Rows from block 5 of the text decoder of a small encoder-decoder audio transcriber, named by matrix and row number. Rows with one number belong to one neuron. Each number is 128 + 24 x the weight over its row's rms, rounded and kept within 0 to 255. All counts start at 0. Numbers have three digits each.
After each neuron's rows are labels from the 100 texts, of 14976, where the neuron reaches its highest value: "fires on" is the input token at the peak. Only what is clearly more common there than usual is listed. The data: short read English sentences (LibriTTS-R).
# fc1: MLP up (decoder.blocks.5.mlp.fc1.weight, 1024x256), inputs 148-184
# fc2: MLP down (decoder.blocks.5.mlp.fc2.weight, 256x1024, transposed), outputs 148-184

fc1.82:154130185109126165081128077146102159118133150108141101111143160091180135100134153080130124151102118133137149118
fc2.82:120096092123110132142160148137135129165116160117113176107127146156099136130082133088135145139101142125147124120
fires on: "but"; "and"

fc1.275:109101147158124164117156157152108173123156170102143129131110149120161128104112147102159139132122116116128137130
fc2.275:134091143159097133136160086123163095111125121154136125141137155127146167119099103133118149113106106119125136105
fires on: "was"

fc1.111:094176138089117108164129134125127130099093157105131115173156145102152127090167107070172098104149142156159138138
fc2.111:168098147113135104087130150125108139137110136142125107086127126118132083136095150159147119188151126126102108156
fires on: "he"; "the"; "she"; "i"

fc1.252:117136118111056188118141112101122117087107133060136066111124167093123132131127114085166159129119105108112167104
fc2.252:140078129122119093084131113122137138128104102129138134101094110143107166099148075156102148115113158126115120116
fires on: "why"

fc1.223:109115140142099157132101131126137119165101113087152091169125088103168111134093108110130148111140099148129123154
fc2.223:138150100151116155140105115175095165144116107123111149124154121179175095087145166122102133110160136124128128145
fires on: "that"; "what"; "who"; "this"

fc1.310:162110114112113119104147136112109159103158097139122086123108094087149140131107151095149130108118119134117150134
fc2.310:160138088135147104123119132108143157176126121123106119154149110134132122144173131114088184085099096118132143082
fires on: "and"

fc1.225:097142156155106144148114117136109101118148148090148116143107106159128169123146131103152091157113106097135124138
fc2.225:147152164149128082128159160149154115116117137149125086098148135093157121122105135146107174163121138155125089162
fires on: "it"; "all"; "me"

fc1.527:099095146139132163091123109154120119110143141140155079148154140113148115148100143127146111147158077106102163116
fc2.527:143105136123180128113090121140106137102096117133101148121121134123136108147132081147085106120171115114146140065
fires on: "it"; "they"

fc1.335:116162129134108145158101086126100143135126111145152082101103096091127109095097104082114150110118128110125178151
fc2.335:139128134136154099164140171153104090140108126124110095092115130120153132120091139125142079110170159139157116138
fires on: "said"; "then"

fc1.464:094147113122141156105091114127106146109132117093135095115145091110158133129128154136136101096128088134141133121
fc2.464:099143145104126128155172086145115161102105116119151107119160147122109119156139149101161116153126142192141136108
fires on: "this"; "miss"; "when"; "of"

fc1.319:104143161164106133132125156129120139116105158136121126103083126142145154101153126106140109112178103142094209162
fc2.319:110098121146111122118131106143126114139153146101108142121145117128145102134108143149097106132112139130095087143
fires on: "too"; "very"; "so"

fc1.253:137108153119125110123129104190103163127121139117135143103127090144140162113148148117112081118148100081109169139
fc2.253:148109130145145116121141138145138138166122112117083168093104119150173096100127093160138102136115128153095092136
fires on: "she"; "mr"; "he"; "mrs"

fc1.287:135156155131127182145138126139170171123143114142173100133095133139122141100132080097142124112127104144132177121
fc2.287:145124146142099120153121140113126078143089153149154132111109129203161190164106125123143152122146135138156122110
fires on: "but"

fc1.551:144145142125127172101109109127124159120117154082151107130110105130119117097145124057130167125118097141123185144
fc2.551:109095123129150114107152120174143134132054121109132157120133148189119123126135141120139174129126133145115097133
fires on: "that"; "so"; "'"; "what"

fc1.763:117110122122104136139179121115118145103139154088135042127100121127165150113137167041141093139154149137131199171
fc2.763:154123126165129125115155120135117119144164141140116091152128097149114137130125137111100094111165162144100148150
fires on: "too"; "so"; "very"

fc1.84:136092176103090167106125091148124113114159094127146069134159125151108146113091150110159123108165126085155138143
fc2.84:099098106152158168110152126139127085133105129173127120131128134115171137132130098153137094116108138191168116110
fires on: "so"; "course"; "if"; "but"

fc1.637:090139148100146167092168106145150090100108124122126150093153123091139166165142093129102148135112146099116185140
fc2.637:168102176143129159126117154128132083103163102117102096113100113143173159169121118160114125090119128121147140103
fires on: "did"; "do"; "you"; "we"

fc1.305:108110132126158105138107094129128114131167116104127079126149096108148163131135138107126092092166090085115149085
fc2.305:156147163138134139120122103128140144146080132116164095120123136132090107151125122120146172104105139100135128127
fires on: "was"; "is"; "but"; "and"

fc1.466:122116174143155113116166145114146156135122117129126138115088106106188086155119163098166113109134087145149105135
fc2.466:162148138091143083148121154094140113113162116119150155133137114119113101078170093161143101087108107112123136145
fires on: "to"; "of"; "with"; "at"

fc1.77:156143136157097147154089158139153086140134152122141133096110089124120090097096132119171126136126121121140152136
fc2.77:130108140128087144071120169112119132120091127146103138138151115122100134131087119135142169157093138111113114126
fires on: "that"; "your"; "no"; "this"

fc1.132:110127127137116125103167149152143139099090163109116151163104160106132135103102108104100077119160106144111181082
fc2.132:125107149106115113098156125139144098112107104158156130152137110121099124092171130133092095115174165153130165146
fires on: "you"; "me"; "not"; "too"

fc1.267:084138111117144145130114117119164186131103126078173126112134125088160156096124099086103154149137092163092141130
fc2.267:102093112096106141163107154124150158139116097143115143140146135112136101126166109111139141122130111114093086103
fires on: "why"; "but"; "and"

fc1.40:102117133114096133154133110144119179105190117097132114128151099076137167098142153115139132132162118092169182142
fc2.40:147132098137108152101115122167113170135165110160133130142123120125122138147121089143093075126149109187091099150
fires on: "and"

fc1.760:156120137099087164119166146167153125114091163086104117102117097114111146145157133137096158171120154159119167107
fc2.760:090136095145144102103109114161115089124137101161130111083101105157163139126120092175112119164124150094134102128
fires on: "but"; "if"

fc1.514:120148115127118152140100125135166141120167122127118122099083145091162119152157120127163123124112110122169169125
fc2.514:133140123126158105109081158115110113148124112113128118117167139133110140122184082120136148128110097169124147135
fires on: "of"; "in"; "at"; "by"

fc1.535:152121130137151116098178133167091120116152168091135101094139148144144128114121131122106123100152122124115120092
fc2.535:121112133154125104102151116154157113144145101118087124167158107142157121144128138123132125137153098142107089079
fires on: "to"; "for"; "of"

fc1.718:150164139092094183121144125158138134131158111116129127152133131085144139143150147081114141139150082139138163160
fc2.718:105115158139131138152156149126126142123115134145158106098130114157154168136133133111147056094129158139119090116
fires on: "but"; "if"; "then"; "and"

fc1.766:103136173145111128133136106156131105156140141123152078158137121084173131133108157118107090089141124090112166116
fc2.766:123094104106114129114148129141124122147153139140120125144131148082147109162148142136139135104147120155105117134
fires on: "of"; "with"; "for"; "and"

fc1.30:102141124140117152113150159143142132111095134130140126112132130122141149169126171151104153195124117146105168140
fc2.30:107158117157107079149134132137110163162125138146152120127163103136067123148119107134145164142074165099126115132
fires on: "will"; "i'll"; "to"; "could"

fc1.543:120157116164134176161122153146106147125123173122156130155114163140149140147089154096177151121133134138157145173
fc2.543:156117112171134157130146105157127105146147163127104122141102118121123124136157110128159103157144160144108137160
fires on: "said"; "<end>"

fc1.38:147138166131110143138143120146158130131103136079139102100104095088094161138090101126133133197152124158102131154
fc2.38:131085147155166107121085164114110143112158110175134121098124112140100137127103118115125139087099125147120096140
fires on: "i"; "i'll"; "will"; "to"

fc1.71:121135138112103162117134155161145154098104101131104150122147177116124112114131111129153117160116083109159136118
fc2.71:155122134114153153094109146120133129139140141125083113106155095104137112118138141125111134101154126087123132159
fires on: "did"; "want"; "do"; "it"

fc1.534:130139137130105181117113143184143164171138125116176072158143095115143130129102101106181152143100117135133149139
fc2.534:125119140126150141116161173089157139121092142118117156106117137163111149122118147135152133150120143114128110127
fires on: "this"; "his"; "that"

fc1.532:139106117117148104134156145115138144163171130098095143137131105137127105101161146103105154114177134083132110111
fc2.532:137116102111126155131146121089130118148114085115120115108087152102136143138135125130123152124126104136159159112
fires on: "he"; "she"; "i"

fc1.311:101100143123094157112110105143122111148155135106147091099096102097163147170102133122168117187130109135098164145
fc2.311:124111161148170114141153111097087150133115108128114085133165126174151145121112095162126115170142132108135115094
fires on: "but"; "then"; "and"; "so"

fc1.151:111130122163119111164110152108167097162126124139108131126083153164135144118156097115166125118132082144116107113
fc2.151:101150107110145102124089143101136143141129160124106165147128164086131120114154116102130147119111138112109122131
fires on: "it"; "he"; "she"

fc1.295:103159164154088149172154158113156153153093106123096153140104137128139145124162104074136163155138152161109144099
fc2.295:162142164171122106142146121117100129124171096126101142154103130103113126149091111118129105172136093115155122105
fires on: "be"; "i"; "you"; "he"

fc1.510:131117153154097174133151100130160109155105114134151098154106100147133149155101196062142120110141095113136136141
fc2.510:148095118156127151141150127153116114097130143114093112163106128136112147155098159127147091127131168133139125160
fires on: "but"; "if"; "and"

fc1.767:109144121143130167162177154135135154118095115081143129125095166095136170126087096090120140151146158158110174154
fc2.767:159140140142173132116140172145122139103122125140109144112121100126156156146092124154123170135087104140121079110
fires on: "i"; "and"; "or"

fc1.283:086132127100108171148125149109116099145119141130140104106153104117117108139147115104123116141104128055160120108
fc2.283:138113155129101114122120110143097125126135106084097127110154128125144133133125107142134113121103131111120142152
fires on: "the"; "your"; "my"; "for"

fc1.9:140163153123125152147131094154136142125154146088103107096139133154157105094100093108121097126154146135092151123
fc2.9:139085108119131162162147137103115151103140131166105117130099155102103102156095129154159121156154122126158108131
fires on: "was"; "is"; "it's"

fc1.220:111093143142089146124155113138135106090089144122118148147114110154129149107191169111121164107122137115128125144
fc2.220:141087113154152130116131178127121086106122088161128106092102122155132119139125139161109104110095160118158125143
fires on: "i"

fc1.110:131139174085125155100115133149135126118127143102174125133151098112174164135123142138130168142150098088131126152
fc2.110:102141122098162141135124135194116150136137129129128127106148155135162130130122143120131120127110139157141115128
fires on: "this"; "that"; "if"

fc1.744:099180123116107131116156141178163150145154129120171087116133150079133084147105141159101075144152086144088129101
fc2.744:109096123142100160102093128167100110141117130111150125150145159103158122144125152124149144106178141125143093104
fires on: "such"; "each"

fc1.48:140134128114080183130173114130156149093158123128139092146079111137163154126139111057107107134161125126139159119
fc2.48:119112133168151116100156105125063121096177116105116076142183105132105129125106117123097123146153175140105122141
fires on: "too"; "so"; "you"

fc1.667:133171167138093151135143086137126109165164118144091126121156154115148158105091132087174106137102174123143155136
fc2.667:140124156173122115156105102094162106152146133098163165149115128175157113123106154154139127156094161152157103129
fires on: "said"

fc1.215:146146134095145130156091158191148140135102109097150136085122077146169155142098158092121172178169142141137104126
fc2.215:112119131113172152076127127132109130118141138108124122119147169110128118162126158102148148140120136156131148163
fires on: "this"; "that"; "if"

fc1.431:123118124130084166136170096159111167118134125080152135170099105142179098108116173116150088124185092111123142128
fc2.431:098107119113113116166107121180132085125122087111144091105140149164163130098201152120127118098117152110120139140
fires on: "be"; "very"; "a"; "you"

fc1.581:137107140159159113090103149120110138121107139130152134114114151107166152152119116132167137153117121166102152154
fc2.581:164113116166148132115119093099128145170141090112136143102091112125088145150083136105124109133102138165148154125
fires on: "it"; "what"; "there"; "that"

fc1.174:153102182154071178111133131114164169140087147092117097150089133133123106119082100102113140134125115132091179088
fc2.174:123121127133135118102128110085122107159090120138114159103125151147094140136138107155124121112088159159157124114
fires on: "why"; "but"

fc1.584:136122143104143108119132112151118163121098149093171099135127152112152114117116169087122112132191121108129158093
fc2.584:141110136140120150117151121192138119104111096122132096158133147155128160135150115123096089120184151156124120134
fires on: "you"; "very"; "too"; "i'm"

fc1.715:148117154089146167116159103148140166131108109137139116113148089142111108135094139129088128136141091149100166142
fc2.715:139098108118172137128080150149101112149114112176156094092098091112116091120144105178117170143157153113135102111
fires on: "will"; "would"; "what"

fc1.717:110162104138144177121109137160090128163115111095143117105117162099137137132186179113146124107138170093095172157
fc2.717:113111118117150098161126089112114125150139092108169136140100135093166074141137151128127100119114110100139097156
fires on: "so"; "how"

fc1.192:089167171089136152132135111139128155096156132079154124111143156113207124125136131099123118135104092143182126111
fc2.192:160141138077127102106143163116121105156162109133118150132139108117181105132159097135126101097084118096175090152
fires on: "of"; "at"

fc1.159:102110144122087147139124110146146121126089123146125093125134121156169141118095124108161105111111137144137143119
fc2.159:105110143126141115165101126093122107154134096146118160099125112153115091141071137134125125167113160085183075133
fires on: "<end>"

fc1.145:114134168148086146125159159156124120101094106119134073109127147135090102144108148072129127151164122136138130114
fc2.145:136115149176159121093140121152151075117160130130090110126123145131119150103135149158105130125130141102121125132
fires on: "me"; "be"; "he"

fc1.665:122149179160125139093114107159123133100105136111141109149133143099142116166127160107123134190133086091138157107
fc2.665:116122128164163100118128159126109150141110140138109138146141091164084131140085132148097160154076161121111099123
fires on: "to"

fc1.262:146148144139103123154128158109140185143127150080135131177141147094144120139125119113117108125118127162094151103
fc2.262:134134115137146079131121146114124142154122104149112183140132121100097126101137108118089156148094158129071097180
fires on: "he"; "she"

fc1.417:149103147129162146171097078160103112113103097118146163099130079085123125163130154160130124145108135117143177157
fc2.417:137154098100100134099110186153123144147088127122125117139108155136132154156108133127157110152099114164131134138
fires on: "that"; "what"; "not"

fc1.368:105134149123116180139157094100124111107138150096112091124133146105113155120120113106139116132136161157176114160
fc2.368:116109103140135104157119125139131098113110099127107159130115145167125091122171177138093185119132139131127132115
fires on: "why"; "i"; "we"; "to"

fc1.483:162126147120090145107100147094147183170161123089125152123140160123120171147155136085100086102121126103120159165
fc2.483:119148102097166112152105106152123123145134141149108102134160124152122112116157091099132137128178146193103102166
fires on: "she"; "'"; "he"

fc1.509:126110134080139118124148103150102157119100112155125122107127116143177162128169115129122173129122096113133164137
fc2.509:163140120142121148103108090138133139120122090153127154099114097160131153117130101178155151133067141146136095122
fires on: "it"; "there"; "that"

fc1.125:138135151090144110124170113092143163156120130122110154148105144119141137112118175117117104162149144098119119147
fc2.125:108098098106134164096104090089117103108121125156153139106111117164131096116110128172093155122122129158146140156
fires on: "<end>"

fc1.327:110150143125146162138146118147107108090144118143165096141112123096103140098089142131156168154155144147119164121
fc2.327:155139096120143128110115156120132061103122111140102152154100152113144121104153135106092175151134118096128125160
fires on: "shook"; "in"

fc1.47:122126179132098131101129131160159135149093122138102111108097122141109164113139112076085141098165117155125160107
fc2.47:106118091169123146107111161101113141162151090165158079119107142161090145098135119172126103148143159125126144111
fires on: "why"; "here"

fc1.491:118105161152143128118132133159188166164107141111135122151072109086141147153074140101106167118127116126100153092
fc2.491:107127098111136130086095138154110144159136091153127114141150137104112138097159098186112151091110113113155126088
fires on: "did"; "will"; "do"; "could"

fc1.425:138129122155136156147139119121140109127108189097097128110111154145118129088106150106141138128136114135119161119
fc2.425:144130112153150120137118111116134117119144117143122168092143166117083120122112118159144121136104157150137088101
fires on: "i"

fc1.719:094102137129106176107109128163131150164134123110120100144112110087111126109131141116101117117178105115112115143
fc2.719:139136129113101108145064134136128155135154117124122140112156108119126113120163129160098138114088152177133132177
fires on: "i"; "he"; "they"; "you"

fc1.387:134181140136110143113083132097090119129184118109149091120140124072146133107137134092148089150109150117166135160
fc2.387:131122139155152142133153109118128075122142104154131106146138122109172117144134133146144067118137129200146116107
fires on: "said"; "replied"

fc1.186:126111195114101111136153116144097114106097144099082160147105093073117121140149123122089123154155119107117134123
fc2.186:134093104114103146107158156136122141085162087136166098117146127158103090113160139138101143116124108110121161108
fires on: "i"; "we"; "she"; "he"

fc1.652:167163177137149139121112120164129136122101171156104105143144107125144153124105145080144115162109147099138138114
fc2.652:089107106175116107124097090122149092147078147140142095173112101125148150101158158086125147131093116160097104176
fires on: "was"; "as"

fc1.170:133145095112119114164118107137127118130154114123151126090126172143149142141171148114128103114113099118111156137
fc2.170:136128143105163097115112167184106159132113130128120161183131096124095156153155091106135126083091130122165130142
fires on: "be"; "with"; "of"; "i'm"

fc1.502:132100150140156135088100099115108178129129142148154150098150124112142116099091128108118126163140143075166159120
fc2.502:152107151102165162140132158113119120149113160146139103133150150107126140105169133129079166085093115122122145133
fires on: "of"; "to"

fc1.93:100134150093125141133121131148136172167177127110124116178112122085132135143119146111146096098157147137134134142
fc2.93:150159130090120123183117141115127193202144131110104141114107134077105150132115093110138120108123148125129126174
fires on: "he"; "mrs"; "mr"; "she"

fc1.406:138148144122128140126110093140131145133107179092100082148107161119099123126092162146129110144097146137145119095
fc2.406:114117125126149071152088127154118108087100137120140121122096179151116131143133086121128114094136097158110158150
fires on: "and"; "but"; "then"; "i"

fc1.140:108139170125131118155154125157148169155121133112101164116144097119113138157084103097102087157155125144126182145
fc2.140:168098130134098150093140121114112154148099127116091115143133113161120141090142135111106113143110130185101121159
fires on: "'"

fc1.616:104142164121126150140125083164120116145131128114116114127121127094147136136118144089132088101125169132113102115
fc2.616:123102145190137086176147147097106104138123126164091135162154135146107131140094119160143116152121164131099134094
fires on: "said"

fc1.182:135105129094117105172155113100117150140112133129132137149138161145148119121153144143160109106131153077161137099
fc2.182:129159168119109123154108124123096087118104164103160111131123119093135168145127124145137159115128126118161110096
fires on: "was"; "is"

fc1.330:120143170110125137144143087129193110122156150102125136124112129125172129152121127141124117104174106085131136111
fc2.330:127115138169145092154074112145102123181162104145144131124106121136131152113152111153117161109101132118153147138
fires on: "did"; "had"; "has"; "have"

fc1.732:109145159124144113118110123174127160126108166121114133139121164142149167137106153081118093152128102139145135119
fc2.732:148093130141132149160138166144114154150153091136100109096139120130077136159118129125111140144098133172127081153
fires on: "i"; "you"

fc1.388:150138125125105116135168106113102132123119119105154120127086154117112103099136117077130129131169103086082122145
fc2.388:147082139167149129118152099118157102166125123163130118116109107173123155177088129091131126115117110126152162131
fires on: "me"; "it"; "us"

fc1.399:154141118085102156119152143153129123156123152120109091109129128110122121118117116109177088160118076149164180114
fc2.399:116117150141104135147120101144104109165114104073150122100101117059154161112136097122103124123139126091114130123
fires on: "he"; "she"

fc1.308:110128129153106144128168165144125140133115107130154130161118166095155111100088144070151159168189097110139136121
fc2.308:167090104162148172074134106140107143107142090123164101150115098182128098124101101101118132122184134141139146128
fires on: "be"; "you"; "me"

fc1.121:137106112160106160164065088150120127128179161122163098162139124100166159143139151121173126148130125098156120099
fc2.121:114152152141119128118136159086128116127109108120107116114166136118086104107149098138134168126061107111143108119
fires on: "was"; "is"; "were"

fc1.288:166097172128141091101139129104107115138137137132125107100113143165164124091129179112124149190137121141092171103
fc2.288:136139148124078142086200082115112085114097154098149128130168093073091129125108095106100127166179127115090144086
fires on: "too"; "me"; "you"; "very"

fc1.75:137163165140110107151158147121112147153104147118166140126095091119111149096163117119100178118148089135134118107
fc2.75:115112121119159095114150119117130123162139103165125084121094159096137108131125124170170111134109163110143109146
fires on: "he"; "it"; "the"; "she"

fc1.362:096136104131156125161161129153147110092137126138125136125129156138153110118148110127118135144123154122156150126
fc2.362:111117105088126123101134142139154110122141107112115152124133141075143118111130154106132102127123131111105143099
fires on: "be"; "been"; "you"

fc1.0:149123159150093157113148135145147161116129102078133134116079141106136115113115132124148127154110102097149187113
fc2.0:129127155133101095134186159129118132090087116121051132122146106138105110127119133160098104106128118106153089058
fires on: "'"

fc1.598:168150175124094100111127157119164179149130133106153103169109108090106119104116136091107133127190094103113145171
fc2.598:161117121157111119105142175105134173146111092144100138145109104133122112108108067094127091128137124179143118158
fires on: "he"; "she"

fc1.556:153120149147090119132112091169120102126181148133153123154120126113181146111133146110121106147102081136124112123
fc2.556:120143135116094088148168115130089132123099121154106162087140117156123109075131134137170110139077165166121132124
fires on: "of"; "said"; "then"

fc1.490:140173130159087151152123058168128195082146110127153128105127163106086167133124141138161164150104132126116157159
fc2.490:131076124120176173103107142159101087145102155132145141131111153174151145153127124135116179152096124137133133153
fires on: "and"

fc1.404:157126143162075166117138104116110115133138131158131095130094116148093106097146128101152105136169159103113151098
fc2.404:131150147108156169085155109129088104125160129109112150152125092153090116119157138132107129110176148118145128128
fires on: "too"; "so"; "you"

fc1.454:121162136106119169121152099113109111103151148106142091166152117097165103099130179105122155104108100089162137117
fc2.454:169102132133170124097096139080151108126140141124088093131129172147105138121142096114094139115122167165125118114
fires on: "to"; "with"

fc1.622:120114159094092135154147150121125147173172160127143092094128128123129162149163149088126135150101091132123166162
fc2.622:161088133176156109084159128088149103146098147103162137153118118133094119124084112131136129145133133153095134124
fires on: "so"; "'"; "how"; "why"

fc1.298:114146133114089154155151120135103106155132153108161090102137148126180129151138153109119115167171103130140154084
fc2.298:097122109134116132111137138093144121118101105106105127150123149091132155130162116160123103106172120105168122093
fires on: "so"; "not"; "that's"; "is"

fc1.604:128104152111153167101128132105114137147107107155157121128093113143177119149130164098096116162123102105155160124
fc2.604:123146118157148121127096151131104113184100149131102125113164116081156138127137085143138134124094146153146108114
fires on: "of"; "at"; "to"

fc1.78:131172144154156180167160155114154143106140118134158109167162146106154098101159110085112111133132092093134168113
fc2.78:151128122162113139090145096093130110133137106094109137124142154127143128096151135143102147151159096135146114106
fires on: "the"; "of"; "a"

fc1.655:097142151144110160103129145125145206165106098137151099106112083100099143148153155142118139130137121149138140116
fc2.655:147120136153158175101086126140132142153124160118098124163127186163151125144180127097161098122143125146159121110
fires on: "this"

fc1.251:093145131105110143147144129109132157113079143090155096132119130146118142131109163069160151148178085139154155108
fc2.251:100089150094141085139157139155102135141123096151089110121155090139105125129112083139107138138134161125128123160
fires on: "<end>"; "'"

fc1.286:161136177075085110151150115173142123134099102120165121107095095109138117143082102105153111120172109104129142079
fc2.286:141088120142127127125148096124157124143124141130144161136150105097139151114157134100092132087144134127144115127
fires on: "and"; "never"

fc1.738:124122170146106139149145093138143101102127138087173137118126115155146180112107144125158100159142145093100119088
fc2.738:134106111136127102149167123124158114115124152110117145085111124161105167087136116149128136105101114107103132127
fires on: "but"; "if"

fc1.351:115125126111111182142175125105124125101113131116121065125136138083165145152111133105157129127110095117112149104
fc2.351:142115141093128118130112140158105076093164118114089068103128076146135105105139124137104100117160147130151147196
fires on: "shook"; "with"

fc1.218:111148161149099136172165137099150114136090162109133124112155146122131143110115144127146187144126084123130173115
fc2.218:097142147110110115146113090135145139142103100118121116165110086044128112123140110119128117140146132125154150131
fires on: "<end>"; "her"; "my"; "that"

fc1.364:109091147134151170105151136172093183094162143141098150126160123153131160116127112108111139144111107082125183125
fc2.364:093143170148123116118125139156118147172127086139152110091121105132161154140120112120131128078100122167117128115
fires on: "this"; "that"; "'"

fc1.163:122162120092100149110160086145120184130122163151136132105123172086149128099103095143101140106109163089114136125
fc2.163:140083125109130162121127141110127143136108157139128146148116131159089140150103136130131091121101111092121159147
fires on: "and"; "or"

fc1.397:095154153108105122151074126144155092124161134135149112147124085093100142167158151120147170128171115071105112152
fc2.397:109145139144142122134108137159095119163147120111107126099120104149130160167097133116098156109083109153157121159
fires on: "and"; "not"

fc1.212:130114121136136161115142122133131126153123148083139067136135125105159146108140186063117096116168144143107202136
fc2.212:165105131155163122148182100137105118160146131141112087163153094169113156121144125117131138106158185179151128163
fires on: "too"; "so"; "very"

fc1.427:078124120100096123158145107112141137120172122105087113116097160091172114176122135149145118136133091123104165131
fc2.427:115130110134127153185110162133107116139107156087102156149161135123145154111161144123140100095142095157142090100
fires on: "such"; "be"; "half"