Weights of a small encoder-decoder audio transcriber: encoder rnn lstm, 2100 steps.
Rows from block 2 of the audio encoder of a small encoder-decoder audio transcriber, named by matrix and row number. Each number is 128 + 24 x the weight over its row's rms, rounded and kept within 0 to 255. All counts start at 0. Numbers have three digits each.
After each channel's rows are labels from the 100 clips, of 14976, where the channel reaches its highest value: "responds to" is what is common among them; "loudest" is the band of the loudest frequency at the time of the peak. Only what is clearly more common there than usual is listed. The data: short read English sentences (LibriTTS-R). In brackets: how many of the 100.
# conv: width-3 conv (encoder.blocks.2.conv.weight, 192x192x3, standardized in use, each kernel summed), inputs 0-63

conv.49:090105121140135147100155114121064117116133109167131153141116096127130125157105178138150137138150144126115136146158152157096117117127137131163115153125146078133110135117111129104123098123123169
responds to: the word "what" (28)
loudest: 500 to 1000 Hz (32)

conv.178:101150187136127132158100123171149117129122081182109127134121152116126097131167130135066168101151183101119121130114113122150116121103110095142113142154123161141153136115155191124119140127105119
responds to: the word "i" (44)
loudest: 500 to 1000 Hz (37); 1000 to 2000 Hz (25)

conv.104:116103134095145135100133141144116130122140146151113145137116106138086104090100129092136111125106134108109121136045111178173139068170075129136122101147128135150121143121139123088119154137139135
responds to: voice: male (76)
loudest: 2000 to 4000 Hz (57)

conv.167:121095106118173144122183127110145086109174136141134116161125139141139136091118158157129119162112169140144137163183137155144143136155145127115105081130147061100122083098117122145159132139143127
responds to: the word "you" (35)
loudest: 250 to 500 Hz (53)

conv.52:130101074107142147140142121117118117163145172149125127073136078167124104163095115133113126137120151157094123099111147137136124126129128084144103107147143145125133123108121129082108157155156105
responds to: the word "is" (27)
loudest: 4000 to 8000 Hz (29)

conv.34:126108077131147109120091130146134107092126145107118118061139137145091139045096091133115121115138118112119106145097141142154135118141149112149142127126129143114117094107136044131145117095083121
responds to: the word "do" (25)
loudest: 250 to 500 Hz (32)

conv.131:134141093106115119100112119120112072117126124147106097133120134124084147140153108111133104109110131127139137106108124141121151099161149134110141097116147117102137125105137144097109133119156122
responds to: the word "you" (42)
loudest: 250 to 500 Hz (40)

conv.70:099106089123141115101155138121104087099109124065109111112112078115132099110180159156111106106133158132144116162114129156135166159127096091152149134146124112121111099161109109100145149167087121
responds to: the word "was" (27)
loudest: 4000 to 8000 Hz (41)

conv.113:105170087101134170113128085133108116104123118128112108093120100158148170117149111112153150132099120178080131150129135096143140108137126078142134166164143133139117118084141147132109138123074138
responds to: the word "you" (33)
loudest: 250 to 500 Hz (37)

conv.29:130113146114122121086137144144147163118097125139106093089123137094150118182176123111119074137140138162110148161152106101085151126092134125090080149163094117147092096142121116152114071127158121
responds to: the word "is" (25)
loudest: 4000 to 8000 Hz (45)

conv.188:115159152100138127138105103128142181114116126187126136120148133156129120107109109136139160091147114131139135108104140126084139127102112157140090168134122206145139148160118142097112109130096152
responds to: the word "what" (28)
loudest: 250 to 500 Hz (54)

conv.111:125130120089144143124169128130099139159130153146167097112142147122136116088134142112150088118086125106116151143114173157129093113140104112123067092150111112147091132117119138117095149163128113
responds to: voice: male (72)
loudest: 250 to 500 Hz (43)

conv.9:096140147127127121149165095165128084091157129127157119119121130095098187118119112110099159112156112103184136122133111127131124145133146158139127114141135102154146118166159107120151122133139141
responds to: the word "was" (28)
loudest: 250 to 500 Hz (37)

conv.20:110129140109119106130155138119127115119103106081133156122114126092159088090117105116110114114124065088143151103131174142149140156132099151127103099098118146166134133146087140109150124174145120
responds to: the word "you" (43)
loudest: 250 to 500 Hz (44)

conv.101:104160140181109144138164158147131136134147089131155122142105131156133156147107184166165133135110167149127137131145089145105109108170149098167115156112133108154143131120103139131163161099123159
responds to: the word "i" (64)
loudest: 500 to 1000 Hz (38)

conv.187:121120167112130090125092093112123135126140131111168141137133128137096130089113154086089145079132158138113099096075065137126139120112098159164122133128131143121155129136104154122130078085086150
responds to: the word "i" (53)
loudest: 1000 to 2000 Hz (27)

conv.96:123134110105106123075118157111126130119112140102095148157155137120095158113098144102148135166114152133117121132062100159176131100189086104123138122127143134138130171120126104115132169131147124
responds to: voice: male (71)
loudest: 4000 to 8000 Hz (59); 2000 to 4000 Hz (35)

conv.72:152131108141117170135138129134166148138076128165129100095133111122146143178125150084137149154121135141081115115128123098099080112152143128127108153133144140130162117099158134138135123121109109
responds to: the word "is" (33)
loudest: 4000 to 8000 Hz (49)

conv.170:098116130130091141112148119101154132077134108142130127123106091168097137105046162100113137097126144138111131107080081074102110114101130126179168145140162155121154140133100099089140111126126156
responds to: voice: female (84)
loudest: 250 to 500 Hz (62)

conv.142:166147131153149111132119133140129172139133137111136121149156174130128155164129106136121138148118129177129138130116155100112116145129133107094106125169098114152167138127159120160120122108069103
responds to: the word "is" (30)
loudest: 250 to 500 Hz (52)

conv.100:095132117118151119139187153156125095138125154077163145106146117119147151142155145137150112152110115129151154168114159117101133121142095103086120122135101086129093106135144115126136165133165081
responds to: voice: male (74)
loudest: 4000 to 8000 Hz (62)

conv.164:146137176118131131142090158125163159108121120097120087186141174134154161144130102149146110146112146180119125121119112137133117134121173108106155119113130114109139119105137117147121145103132129
responds to: the word "i" (44)
loudest: 250 to 500 Hz (47)

conv.124:153128051113116133120141137116139117117157109118077145100128124129114181136087109119114118119112114124132069108101124115125139093149123124134129118103173146104142132108088120110135144144153135
responds to: the word "you" (40)
loudest: 2000 to 4000 Hz (51)

conv.35:175143108118117112147077126130136167120106131110133119182124174134126105108120179133124118109195163147121147150127080147160140160138137138127111130120148103112152110143122110144133129101129126
responds to: the word "i" (47)
loudest: 500 to 1000 Hz (35)

conv.12:101147121100154106138153120156116110143148129139118128103137126139152121101097108099143081131116090134145118108142168088132126123116119131130140098125112133158120059120132130113112105159131152
responds to: the word "you" (37)
loudest: 250 to 500 Hz (42)

conv.171:143153170100098137142137091176123123181062117140142083141136127107165092165173140115130099106122156117102109157144151100091075149107140147116084148138131156111095153158167155108085119071095142
responds to: the word "what" (39)
loudest: 250 to 500 Hz (34); 500 to 1000 Hz (31)